From a checkpoint of a small self-supervised image encoder: 32-pixel images, activation swiglu.
Rows from block 10 of a small self-supervised image encoder, named by matrix and row number. Rows with one number within an expert belong to one neuron, the router's apart. Each number is 128 + 24 x the weight over its row's rms, rounded and kept within 0 to 255. All counts start at 0. Numbers have three digits each. After the name is the row's rms in percent of the matrix's.
Before each expert's rows are labels from the 100 images, of 14848, where the router gives the expert most weight on average: "peak at" is the part of the image that holds the peak. Only what is clearly more common there than usual is listed. The data: crops of objects in photos (Visual Genome). In brackets: how many of the 100, against the usual share in percent.
# router: router (model.blocks.10.mlp.router.weight, 8x192, trained with AdamW), inputs 0-191
# gate: expert gate (model.blocks.10.mlp.gate, 8x96x192), inputs 0-191
# up: expert up (model.blocks.10.mlp.up, 8x96x192), inputs 0-191
# down: expert down (model.blocks.10.mlp.down, 8x192x96, transposed), outputs 0-191

# expert 4
peak at: centre (59 vs 25)
router.4 108:133155154118133115114126170114140147127169105159118156132141103103165121069119114138128157101099166075116080122129156109146144146118114119080132153100115135110121130145128173088088117109156148174110148117132151115151165083164133135134141134156119185118113126149120151138153144143125110127092162142121138131108141141108120114128098075139108154126117126149119129131178103114103115112130140121094111081110102160122108136138137095084132166115143110125108095146085109114155148141115117134142146125098155101165104129111099189153115114118192118116146099107165123167099130146131143187
gate.0 094:128124094176132165115131127139135155143152101095130081142142146104125155151127090100160105095086101120161155161179181112119119150094158114110120137143118129125110171135130152153139122112117143146149140102133136114092071151137145130141143125145068156123140078156154125106121163132088111087104099124098138132142145144084125162119162118071184145138156140163121129146105168118148107119178137146127118150132114115111145115128116109134142164145096139131106126166115115131149149136109118130140118126102135119108180120112116149086157112125135141137078155108156111143097076143116130083
up.0 103:169129138103117098126130136115163091125168109137145110101103089109107080124129146117110127110123062142137158096108127133051171132158126127188145086137130118102145115139126163158124143133104110127098117122153134146111101130126186110117136167158129172141126172131104100125155112122123087102090124144147120126171119131133161141162129168122121162124123132149142117127105106175115146103183127155129089095132136138112123135124131120109158137114130154088140095069119164104110133123119132134156120103118162129169082091152169096152115129148131120129095127133124152134099149096105156141
down.0 101:115117109099136136119123121120123123121102123064119134130126128117164114148104069175162120132107148122156114145175114081122130154130140132135078085109113113127130124080112140115118129158158121135134157109132113110155114112142153131129150099079142125191132130119147150164133076121113139122133128151137160154116162152114128140111087163126143148095131147118066120153141108114105154160140116168166125160110133104114102131163134079133143148071159117125150132123173165141149145108110170102127147128121116115114145142136117108108110175162132132108111071141126130095188108185147118126
gate.1 102:162122123141130154089115128105094134120138125162181137106153157120146104048136119151118168110177152144137108116156167160133101145141146078136148133148101105086097120152133100134134125119111097150133117144107086164127125114146154143147100136138112113140143102146119155100126164120109139169154078104106128160113181093119154140127139134156104116149122126093128101173099149140075100106142140122085120105169147100136188133135113127122111141138109131092114110160126141151130134094121117159143109145078152100112107133156184135125094159114113116149109141136099134135160122146086119116
up.1 095:136099117125123182127172148172096175129142074109123069129144098105110140145124142122163144139063165166102153189131113134141082097167154132106100167115175143142146091134117131155157123151130099157138159116101136149097148132127125156106174144095129122115110148143125122131117149133109151120140161106104118121159103132155103119130122115101094147123142128155135113107123119107178093128060137104154110132134160144095131131128134095165137134109163150155127140141127132146104119153099065104102122095158139158120127133139107111146140101104136151134148143115111114136116082130106132099
down.1 097:094136155128130093155149139098169140097116101131128093127139124094106135158149187109121146106104152096119135100146163143142115139109135177121153104081094112141146125106111152120120118170088182186124116103142118170117165116134117160116111139097189144170095147156120133146134091150129138132120169122164092111144130123137098094141092115129122135158130130100063113158127127123124178094132107157106134107135132148102108116138145126125144096168117144156121156145130081116133170077116127174151132081142149130150096148127117116130124105146110124161116104119154089131118155112134109126
gate.2 099:136167163117140116136128088106125138129107159120129136120106131116097141150169135127123127141140145127140100110157103157088095136075127135137111119167110138099099138160086121130132154098143140114123127101116103139119159130108153133107159147148104122153124179152097151122096106089134134132163113053115175123094109116139103129132121104116162139129162170137184127109072105128112091108148160118153100128155098168144132106127121095119162163127096120164131139178136112141098117168174134135125146100118122119126104168158159096141109144120133088073097146166149114143103105144094127149
up.2 105:160131110101146121121157103065121149145113149095105088152149136135114129117115160129198113126125132118111118135138092200143125127127154182176124101124092099162117119140105071126128145090141131115147155125106126143138147123128130122119115140140125152160131119159127105104082103086125112113114137097089160087087088125137134124131104133123142141113128155169167157103086139131152120126143121130138086109145101154156139148126104145115139127148125172169114109115105097140104160120107119160140136103125153151073142163122134126103125115116125106104170143191115158118125143117153148187
down.2 102:133066117084112064121117082133102144175144133141159126139081144164121127156128149095119121100123132107094101102130134086090130127105143126123121159157096097146121154104126122122130130117097102141098181090111154125123160137125134143113124108147137125138152157157106082140142118134102097136107152148136121140099098111078108091133093099076112121115133151077144147105127196145098126160108149111168111128082115158152135182092084113117126149133118125129107130126136188144119117127114146097117107142140114148107133103157116143132126123124132096158155123130168131093108127151131115165
gate.3 093:114153147131096140166148102117107147154120177111169042110114107176144121148123133116120100128151068083121120133112131130109134127139111114130110092077119123127143106137116173118165132117126093139144142123107164150147109116135152178137125151124197174112117113120086135143124154132120149112154147102112180113131111143140111129110152167112140134105106105123123141107180109146150120167176116149109170155124157173109135104129130100107141185092103112143136134134116104126131115132095117133116105176151104157146132119086120145130131137129068126104128093129124154146145100133109139122
up.3 097:150133140125107128134104120168115119115125170157135102098129124107174138111115100109128113110113095141089152152096104146158133122141166120082110119134102091129119105104130137107112135130123100117147105160152143132155103108098175157156154137118137136147129093126109124133143139117163106095135117075123077105148107118140141180107112023135139137173118137139135088129156100118180160145136136109144107131153189103128147100140122115113161121124109165103109120155121080143128145130131145094128143080110106121122111126086157136142166122092150084142131129099125125135136146131163162168
down.3 094:104094100148138157105077102125126186148074142190139146091130120126104124133145120125120110059097127074118134125139114154151123146130116125110157130113089124145106145150096098123134115141122115153115118141148091172171105155147125133133127092162133128107147146089182161137122107126137151126102150122104151143102120097152128113098122109119133118155156121132157118167121073135142168128132103107081136181132104125117128124097124107159096089151154156166112115136119110133133104106114104048106139119121131126132131116156154133122172138101148091154099149156094140124138152134136099125

# expert 3
peak at: bottom centre (63 vs 12.5)
router.3 102:135104110081136125118125092096127151098112113105122101131104102142089119107113179109133154149076138129078116163133136104140140177149153133103155143176094129106100134127112168124094099101146108159150075092113131074155087153127120125103115113138140142157147130110152142136151140096137102131114175174106130126119121121098116123129135080167145153131117137145147111147109100141070133109172110119144100125133092135140084118126135116108157113113103128141150099105126140092123110087127141156114140116077104080100132105106110153134099120112115081097163136122096102122095159142114109147
gate.0 102:139105099145124167108092129150145166131133123130168157128165181118113134167149132110127097106086147109164120075126117150100142080137129129103157126102103093123132135139121188172150119176130097117152134127125125082150116126141124114120128119154129105111171146142143163126173136108114120145116125135115111124154145105131128195134156109153110123124127123148130108158065123116148137111129088139132167117178123127148143119154155092160161173120152156127105085098093146138128054145095141148108129136169137134137090114101119115077137132120097109137111103140150115156120148115133151110
up.0 110:074132121132118134133109132114149143126152097153133127139139136139119139114134127116129130125169131139068143146108142147179120120133149158105137105103097131137088133138148101127161124084136156143112124137128135144137107137106181070136101178165116150121092125088105164107072096127134119150143126126144126113097117107123103142110085130144108108137121148116147146069152136159131086104125137129144153083083131099109125109141100167091136147151163095118153154145114130126127148096142165183146124120093121136128138141144135106164155173099128132185173134146068156108122118102115083089
down.0 103:148122074088114107104153110142126075152147112085120109108164145117149127101136136124147106093126116118148136058089096190126121108108098127119127172103099141111116094135112114135114125129117143085110078141140132160151105137136128103107135143085156119102076078187109130136087130156109099144127134120136131122141187107121115130142092111129102112082144123127109133157091103119120089145136112074135133135137114108130109131121119125164149107155144102133141106103135108174118161111102108119072101152111138104156123127122117118162179146145125127099124112123138168095145123150134163138
gate.1 095:092118120081123106128104110166182108148153153109141123118119137149152141149142192112120088123100142133099142148137116106129130121153131150140117122133130131132170144125114146073109133127166135133130119100140094159152139111140105122131185125108156105088116125120114132144129106130158094117135150156137105122115104112118118140147190151122131136194114175145150145109095098179112090169101147095128119106135145120104162101153146129082157138137163095125161109117144164144111126118102191155131129116108091099133102106147125104112120132104097114149100153180147097100171098110148107153
up.1 101:108129135116124125083108150103089160140122134117111151130160114165126116155122148120143140134201121116133142125139150127168113160128110131123109146135127095175100133104146108126135104118117134126136195181050111134104093136127112160176106073086147132143138123112115129104090111122148181140138122128127164175105108144119172117139112156142094098103168113161114111098141112120140140109134143169119143132134100145121125124123139102097112115113152134078131145101121094128082105152067123134145139160153109119077122128121117125166174166154133120149162170135139121142126129114137131106
down.1 096:065133130139119117124154108162128144152119133128082107131139149151128113094127113131155135140135101106089138097127158160139137105142157132150136178108111137106084132167121112070111121132137144087121120148111100108168178154172119113108161069125106136135141167138123135157146159080124128120164114131110096126145066139118079201111155153142128124120141142128123134144137166110109100133136080182184133137142145147124133138126179150165159104097087135149152137167098135116107123102132167117097111135108118142130150125114103122133153130088148126113125144113141120117139153155147115125
gate.2 100:141108133114135105164139124153162119125110134150117135132135140110116108089153128156126120124152131137143115116110065136131111116104117137161164157066143161122167135157158125112138139123115110093144152124152143164088138098126126145139137103109155116125124144097145143117116120151129157161094115111095144119127119127099140162112098079089124096114149163107142160090110117115175143136078103129159111111129082117139068117107098148155162164148120128124135179132170115148120138125144179110097108186092061111099147104136120119145131137120113084155134113130144099083136170144153112163
up.2 092:178114143164172108169120106128164133146133091141133134157142098123116092099115098162136097130155122135132074153144122134124152110104116113157164206106088120170080154134109092126153115115123133138139146136119144147121141112133139153099131082136152128109086117053129173093147124160122119094114127120082148096145157128150150131121167093155165111116152096114146123143116134143165108141114136139093145119149091131131078120115137118107096125152119138142123138101132101156104146124164160129129099156078103128133115103161152121139113122131141110168160143143118137094118151169102109141
down.2 097:152165160139104122110127123125159107141150137131135144107110126088114141145086132147121104111145111174126091112129172135194121130120104159097120128133097128137123126140130109117137129103122155124151126126165136127142129119109097115095123137176159100129140107113085145123183106183107119180171110108144128135133120162169115153181185148157150147132136127118149136098175141102141145123161135191091146122145159115147103124074148092129205124134102156117149081118088137160149102134129130142153127139136132137110139140097112143121118131141154079145127115140121153150097161108111144143
gate.3 102:157127111136132110118127118131069142169158160120117126114109143104105114148104120101143140120110134112157145087156106106160142091090160137126148105108158142106111160107124151133094122171137110140115148142183130136171132099141136131080143123170163080111131118111132105152133099133136110121165140108155163086149121094117132134107154160117138176145119101094136151111117105164123134131142131136105117083120090141128187179117161101144139135141153115155129078158155188150158117154106115122090126125105151115143129127127140109055178091138123128159141124153115102149146106134125161128
up.3 097:123121129130090087102126136109146112123118124150116157145113109131140139117167136172064133152112119125116101126155126150102092126140151095101087107143137111105147140161115144140155125090108113149147098116132142143084144107119106175147109169111099155151115161099137142127163154071141125131116119128129116162163155179122169156142062139156098096114134127142130117133187113107109130153116118115154166123126151132105104089103131146119136148117139111093126183147101067140142135120140086115136108107111127122136158143179147162194121122135149127149107153103106130096133110107134081128
down.3 101:137120121093065182164163137119131107108102137141135116118149159109096188117120143115088157166125108123152128121130131169141126164123098117115170155164181145107101098154134156088124095097127101123131143115096131156139113148118109148128122117143123095111119138087096105157114171116135131104147148100132126125129139123083087154135147105136123140141144101127131177117132151151152152132126101126093171112179141139142111132106122138133118120120116135187162121136109130116128162062073118119153147087117132120156111125126115096112123134126119141121152140111101151178101090190146138156

# expert 1
peak at: top left (34 vs 6.2); top centre (31 vs 12.5)
router.1 100:137123120109131107112141110119146183076113108099155128173097129111084131147124137110142156144089110119107116133144161159138155150131166104060194083117148140093123141158116167126110106148134111119154108077130156127150116116140092169127102094110144146149153130112122126138141163152182124098105150133130167108114117158101143144104156109120144119132109137166146097104156099146127128073138137101120114113132094147136100166136117151108097132130144129119107105119150163086160130135140108125129108100123101109143148147137098174165111096156096101136151108123113157149092106150108105083
gate.0 109:120128122099129100106125161141131111116138131144160138120112115085151121109136108129099139142120170084165142079155118125114129120120168103132133094104124096062157137094191146135124140169148108111107102132183126116142138151130098150135095111109118139119145093152141125153080114129127124131126134143141121166127069180108098160151105122101116113152153147155117132118135106135164119159105138115068192092137167143113152117124139113129164139124103145091153126092172080120153104142143134111183133116128117105111124173122128135123136134119132113128158057137107161109116106140128112110
up.0 103:159109129114105075109141185112116139103155105153141132109127102089118161126126088115124121134125131092215132078120152136114125142120164123147125123105108108024104180120150116120104112154140125128127139125165146135109170145161098122100118130113113144116151124156163116161131068157134125147101132141136179134125122116121149131136127135104096114135148129120146138095102096122170157126114142142096189155120134114135114118117132139108144125133130138131119138072125091142159109148123152125135149131120118109159135175112130135129153094143152141094129094131099197135116158141117124145
down.0 107:118112126100126148144076172179081104127136119165146093144132120114088142114143175119109134108074118116101119126107154171173135133117141112151129108093086131082111092090088125089186092112115157145098123123117157137119141154144121155126116111162101094131138105128134128134142126092140091101110136105142156151114148081131113113096142142136145148118097113138152080123121138132149100147111130118131145178104165123155099152130102106198113125107118155120099144098136122131119138143134157139131137133110143107158154105131099131127159130161083121158106108150146170130143150182117148100
gate.1 101:114139080172145123081120153098150146121118133159147094130162149110172127120116151141143118078156118154138149085084153157115134115175129159113129130132113118121159118117145124163166121135137149162122079101129114168129114128097153103163125132091136165128155161095097108110151105148128130093152109114156082118142135102117143128123139179133143143129100151108138113157129147135103099126108190084116084135171116121130128146172118133148137120084119116147107116116100081149126143143126158100142161127079149141100111150149140119117080115085097120169134166113132087145123127148109100138
up.1 097:117107161099119124158136126121136109174104113161107118113093106133074098137086145146108174178144125125161088103198135079145160125097132098139118110126171158107131131149134159114123139150108148128105179137109116100101107118137116139106113095141144082122083125157136139113131128109100154148125139113114136138130127163135112095097143084126164125143140123113125168085145114111151146151139099124158175094102121133095121099097157162200143110155137154113150164153148121113152105130139139159147112106117123115146112114113149163113140147198126147130104112136096158129125144121108119150
down.1 099:138116097154131138133132131154132151127093150098125082132157095100123167141120088103127108119070120130118114148165105114134144150128084117058153124138189095163123141138125132087128093155138127136115121132160111175111181153130152117171127118122143115146180102187145166110157112160147067129115119097135139131098125130128125167130137123089112100117129135086149163102119158128145118094164136098097097144129132115112143132150092108131155134145095133160179127168156136085136136106104109137121122172157126111122105126105144106125129150107162142129135157127126111102109083120117144140
gate.2 095:110102149101109174084157119133081153127130100150107107141143097128165139111152148132153145157170071124150099121110118153126141105110136146153114063116179149125092114099151177137099080116165096108115132140122171149148136119140139101170118111128150137143102137154125083116162099137135095116137107113109139116119077130114118117141181123152172097163092151167121105116096139096148136129143140138107141123091148133120108109133123129179141110140166119104094126147111150114151109129117126110132125125164113150084144141129164140125127110192141150140141139131143137142122096104152069140
up.2 096:123110106087168155117141147125124114122148075128124135130164103113148143108141151130157148142160109145140094099106158166130146083121121101150135070112172132132116152124131136110119075102169119120087114162130178135122112126156117125199091148149154111125106125129103084146175099122133093112173153136102143111131075084161130119127144128140158134158114123143121086134149157093128121098162154137151165126138147134115167127120107134162136128135129135130108139139098121131147103112106125093145140092152132135106090136121196147105128116177134160141158160142129132140139093093153093120
down.2 103:158096091111133148111137127186119139104101149116137119080166112141060130129123110134088156091161114119086139158118158134122126104125123109149100129160088137129104136155133098130141110128117139142139122162080146132165157157146118127124120125119132147100115111174130119121107100109137081144151134169113169145104152178108111156141102118158120137135121123135108111150163162142110097096138133124124095152126116132107101131144128118119139163125117149115075115163127131073148103116125199112114134164122106094143142123098150095076129145089084101170111132135143160155117122121101072126
gate.3 101:090154153102132141132130097135136137122149105121097120179126151151167138134082099134153076169117143137131143132109124143118114116133163076085113159148179129133126091131121109118150141157096128149106111109127149136125156186162162134141101109133131087125113123088141154126104136131104121150120107143120097135132120153122117089186127143172082156102114132086115102123107133116131146130115136153080178093087103120143086107115121166149105130157109130133149160102090139115169143163150167146142125099126103150136111128165103158093151089103126142122082125140106126166106113125115091145
up.3 100:139114111143097118142126156103081151115113178123123118136173128143093141156119161141152179141105123137147155150097072094111120112127134120150160110134117150162116110119095119187138102135100135149109099125122111137129104100150119149114094116132134115164141128096096164117149115162145165138172156138113119135144137112151149122100103142095149169121078126071099113124139126153123133099132116126153091188088089156170117155140124104121110142112139159073110095106134140116121124142147088119174115123113120169090105130108103115149148164127109142140163097090109101115124152129123173148
down.3 101:101144165129135101069167116136158116129148113131139135111101104103131169170112115156142077119111088095169101090102105154132138102119145136122092107150151109130139130147165153108140150116125121152113123140114111109116115136137163129068157167136136153119108082139096141066133163125113140103099133093137092093095062139142144128121102064129151116077120136133106148149151135150107104134166175129163150109111098101102125098119131120136101136114142150116136124113134133095111152154113154119134125163120126118150095119141185122132146117130126111118145058120141098166104108123113126128

# expert 2
peak at: top centre (41 vs 12.5)
router.2 101:145147148117141093102130114139167145063124134153146138173113141128094124151163113144139166158095090083112175110122148131152137129133160128121163165155110140125141084168147165103116131140114146157110131083107104107141110146138115133084112133108175142142160119142144159124168128100126122116147138155159149141093115128104143068121166067129120154103125134138145119121151117111100117118132092116168133103098150142115126131133137137071139138119100094166104119158095125094096141087138119102151122148172098140093133105098134109153111125116127103102115151122143179150114151113138099175
gate.0 089:122112106082063113126159159092087120126138143148105133127086122103148152121119095108109136113133145142130141095100131138121154167137152121127135074144065146127159128108164141143156157162109163100125144159160110108155091155131115159097069135107118138132090106157129125115142132159126136105119137153160141161130108114120135113131128139142170135107110090129146117116105166143124157117134137118134155123130140156106138124153124139097144135162166094160154148109137090101099078109133110106168090148119156166164164158102147121138117132142128069118107136183138173112097112135152089127
up.0 094:122130089101116167132140165102124123141121124150104116128118107114094123146144077136151118154106120140163097116142119147114138118169157149126146127144061153121099135137127142109124165133113167109089116139149091085156157120122073155088112134131145135134135122114167146112115182144164118122133101140155141177122146098159111097099130149133149105123114098114120089109150190119130112104117104148104172147073141146116056090120153123115143101162155138185125129084121181126091101125115118169139115108125150130118149140140141103123103166141136105101126111168104139114125134137127105123
down.0 095:134129117062141121158128102107121098168171158148119116119149135111168127101117128141161156106136102144115130127113160149122111166085161060113135138110111111121144141094115116116101125151102156132110106142131118127175092101114130142103118161156187146137109107142115108147143165127142111129108116105107112138151115148161114103134161121150137162114110138105138157173129088102153137133165163111161097153128179134115076117076108100164167142079105108100120105118111101139113141112153103124141144178111122083130162112166106132114155089147126097110135106118103154120107103111151134135
gate.1 102:156117110119100132105115108138169144175107154142109107129141146156127106112118140108138140101156116092129123087127117138137164099132169106161159064112115133131141101134108135135168165145098125154122097079084127123130140135131139097098130149151131157122135176126149163089117162117136097159090129152114196129174113159112104120087142103123132117109135124167117130132106131097121112139167139135142112094148115097109141089095100129132148163133088088139156157091126125130102150137118094156146133125155118160139147133125115121166138107100084133167099142143093187173161098152121144143
up.1 104:134130142112167145112103132120114163151144164187113132131126141082134092076146139121124116103137103097164146145123115113174139154122121135104157091125155133104124135152159142124153129129083162159073094151121152138094146134141149159122116112098078119118158169138120126095108124123138152148153113095141147146147148133115097165128141112099088114090130159119132145157126102084100159115123108124160119112135102133125172127133085171153151152126105085188163148128151124139119102148103120105091111084181102126145156118097105089093152114088150097117127140135141133118164152127124118111
down.1 100:168136132068178118111097146134100154157094097144121127132136131111129134051126143144145121120175149166147138104089095096131144134164115110143143111144086137107139130126157123091109122129123130106148115148126130145123159126119122107184160130131149093141130110116130129097118115131112131117131132129172090170109072132080114110109145137085124116136124121126160083154109095126143117101112147099138135134137103107151126093134098110128093098115159157154107116144123157142146150154138066072132144097139118102130115128152165094105168159135140168135121178155137137115085081095122117130
gate.2 096:127156067154106064097139129181139144151159126140117141130152150097152064114103125142136114118133136133094137093116139085137155160092136127167088096120135138109116084121141109100147103159140101103136113123143110149120121125144121112141142132109111113138116140152096101125078159150157137148123101152114080104140141110079142186115149137146098133150129173105152172127097138101191154139086093149146164101123125152175139124148167116141130176123120100121122096136098120144165138141126123116129132135137118147135093121133125113070147099109113145111138165112164146136128139130138136156
up.2 097:124138149172129131150119117127068138109140114122153136137128114134132151144179098118114151139143118122129087117155102133113143113124138154105183136088121131143133151155108162156166139151129162109115116071148143127115139126125102077194138130112126143115160129161126073127109117103175160088138111152097145135099078151120074142124112143137151178144160140130125143102147104134156110076151140119124074149127153140092136145149123088143157121132073139119157144136147113117108158106116179116111112089147157125121133110123138123091143138137171121159115120127114131134133137091138105063
down.2 098:124123146117119148114126110142156161168147127120141169123132116122165124115171129130111127084126151136136157143104144158092117098144148107134127096090164091176121144108122133090074117148124129125117102119171123163151100148130121114130109081130152096114145139115110128116130139119137095153080147127115124113081116122111162097152109088127160136128140102098157131154137137110164171079121162134142127114160120116120147119092141070091110148082122126140115092126130112099094118092183162104093129135103137054108130135113101137126129176135161141166159120144128106156104140151106178117
gate.3 098:157167131106102118131117136131097114135131109144147141116133111151092121127101144123070083123139136073150121090102098138125133110129145146117150089114170164141122123120124172085113125128107143120119084074169059176194115107139145130086128170142105128120144139118128165098131142091112108149138135127124174115162150130101133113136132154093130122105103123097115142137145193119161113114128150151142107182129137108158103104160151116120097150133128147127147144127147116150125111119132150158121110107104139119197150129138099159100091140131100145110140087130110162138114158168121131136
up.3 095:161160112141109129124120123109124103145127137145091141138121130107158149136135114091123189117122107152124110134117138064108105146105114099193128155097115146130152142108107153171208105128078161151137153196126125111117138119096083116143114120107123125086125125111135123130146128151136173140157115121162110138119073128108141140136118101170133127066117124144110138158130117155088087132144147127149120120145165129134121154097106128136114129116133127113163110161134103133118104143155139128136133145125147114138142149165193094131080117097135156078102152146109136108115083140113163109
down.3 098:122121083124178115132128139124150099156130155126110117119133127167140140123138114132141185132125183129159130114107176139110143123143126128127121116094133134115159079164163147134125111109156143145069152089136119153122077163093118120121110136154128130136156071130118122141142114143154182138103113123116116133143119082132140122116131091147101091099181145146145115118158167160094085102095120135110089136142115120125148143151140131156099100124118084080164136155130143139072083124101125105191132127133145128171113106133169134108135117134087128109141121143165115119120080091127144131

# expert 0
peak at: centre (50 vs 25)
router.0 095:154141139136136128144154117107172162126173115122132136103122147102106128126164149145121167165090121130093110146105153154097143154149173155141133166166083150131113181151125149096102124116140149123125139133149162127132121153184130138116146150094114124145138144129137105137133121135151112129137164157104109129089130099120147143126115095156129112165111139124160131117148130150121187097183126103120133081106132156079123159117142150084107136147096102127143110146149121131141147121147123126152174156135117106114175092115102131200126145151101082112165143106106152168067101136144135145
gate.0 093:080151134099142106137104108132113134116157121149146131118159112131157125123124145148112101141151169095106103129181159121110166133144117091155125133102144083114153150098139107164123118154169118110155153099112121112099142133110134133114104106105140131116140136129117134183143144161172135158100134065143129193129108107088133168125130143136152149168142098147144097140138142096158126182085103152130125107128169115137153148130110144158107148105099130124093121110091178105102129131153133204127131111127104150129093118130147105151131144131114143067136145122118086108093117131153090108
up.0 101:139140086148101116116131106128130137125138111175145123129139127130092106129098149140130129143156114114174147148102125137154136089116087139091157151133120139170146098155140143115145102131136160105138102119155161157140100155131178098144141143095078124162096136120100155120099175145131098088109149103112042171153150127152191109113181173155120120110136105119104147118131154135098146095133095114138111089103132098115162148111123106076142168120141114129120153124115096141129073099119134096088155110129126139122156141130147128121124105099133141175148114120095132135148134125152124157
down.0 097:123121127081174101111141117090141181131132159186172141113126120145173087138125167115184124119135074106165116149106092108123158122141093149107133163101156157139133109112117134125114199137148065145092084127111135134103139131128125115090157125133164107154152145159135140105165124125104127083115137093131151151094117110152148135141139096091134132113145118093148095146165102138131113089130143153107095143118147123096121159113140122115138162153119110168129139133128175142139150135158109136137115134119108117102139138133145139128109085135107140134163132109108067118128110103164136149
gate.1 096:111153178149099112111095130151111124122170125134157116148073131098149109150084156144101106115143088146153119138178088109158132146132142123167114156125100163131154148127168110125116115137111173112124157052161136107142155107163127136116113144101093122146100094128144098129108158140127116126157117097109132148148090115133134143117122140147162155111080116084141098141140140151113178116169132107118115128114170125126133142132101095085117129122134144105116147100090140129155164121106155101115084088135086130109102140124173130119180136164109161158147134130170114137114147109104135129
up.1 102:148107115138086112149128134095137150114107139117110159123128116161138137122118101119137133167126039138132130112114131121097160117144072111158109118116139115137110163120134113100149150117105123110170160206133168149077149129147146149103152153105197145113148093135110104102097153114139114099130114105140170147179099141168129129131122073085108156103106120120101158105130141100107136124128086130132171111118102123139127150105138107147126123143139109113100105128139124128156148147102106171160129099135119111108171108137139114149095154135149154111150093149125167156165103126100107118
down.1 099:134164139132118135153109120165119074116161123166134160103120137111121177130122173128173106139134143123090120107126119078103102148115145068155177149129138097119126164171117139129092116090171147147127114120142101147134157116130110111125170114100097091119119095137149114131120079111136136158149171136112132187105132104122129123116100103099109106137129140082126145115173145138108115111141161154133094104165120137131167140137090120120141092177128160124131158164146096117159130124095131075078139109130178118106107105108115097123118118119122094157123145168139143105117142136131108149
gate.2 105:142156133132135110116132149084135124127110156124129089120141107149132080134134124129154126151128154111139152121116164139075155091137154104101126142158106152113154140104162140102140131146147140116062145106143095091131114149113094152141135154139149146159151158133091173172095148153102142093109127138119118094131107139159155128121126115168149116081130136149107100130113090179098161145132149123088119144144109159120163121189149121104113122105122099136152079115117107131139102159117102117149137146135092088116147084144146149137156155132137172130084160112148148092110112129179070138
up.2 102:152155135136128126096161155116082096118112149124139156135113079138120107120141112135123109142137150127167125123112143164098118079130162117081087127149120158080149138122151100128154138168124164135127126086130127115131160129100087130122132091118108145156082186120117115175113136164143141115149102158145097078132130149146137156134084101107147149100151161166121076150112107149132160132144091129146078170146105157156168129184159133106085100118121109134130103141107156086143114136163125124128120179101107123121151135137122158142147153120127160130120103103129141096119116101152108148
down.2 097:133144140124131139131112165118085116129131130072129109110130094159087124168137153127119121098114137108133137101079151171118119132135152120137158106109067158056169115114149146134100127123179135117110135189103138129080157146122149157132157138099147147147126100139083112127124099116118131128127149100101153134103156117131121134172127115083121151117079177096131108109135094132119118128154129097139120116108139147114127088126166129190123104102150202122117130125162130125075115142132111137162155123123134105090111147125143154148129107112113145128151110116162155143125161100113143168
gate.3 100:161175137158178114101127134140123136127114118126128168109131147086113116108130153131080133152120139132118130123125123142146134146126139111138117145092124116084073075096125088151141120110180122146111137191161136081131144080133090149126156124133186162111137171129150108142130102148107100160134113137161133145128110104115125157115133103128144148173139097143092164111146112116119089118115172137175166127118145129116099135171143117145128140181108104149183119143136153109134096104127128165110145129112109139094097107096132134116080126103092152150120147153107148123149121084169130134
up.3 097:134152156076153109104122134116161145121100098148140156140145134117124140128116096125113177120111124132104137122160101130134208095138119118152113174117163138140120128109129102100157114147118134127069127137136154080165147098170097131157205134134157101101082142087125151115126110127131098202123151089112138157105106146107095137078083138113175080146158126130145131138166096090134124138153139120167153163149142129097102152114105138123109140153147102134115097126091164116117108105142141141112111148126133115144137110132109149133104162121141111102126133124114146138130141110152137118
down.3 103:147147113102160161172171125151105115129161158149128067132134180092148081099115132129086158112133137107112115150098079103120136128123110111089105117134131099138103149134147129091150100159172098144137141178120115169120125127160127124095109137087156127124108171107128124131116113135122080129118151126153125123132098102155135158172152143126138114133150150158100166149100148131122144125162145131125100150124140139120128191143129134109099152093119109079141170168080103161117110124140170124126151154138105131124133118087157147111141098096102099137120088146146123126123092109082150130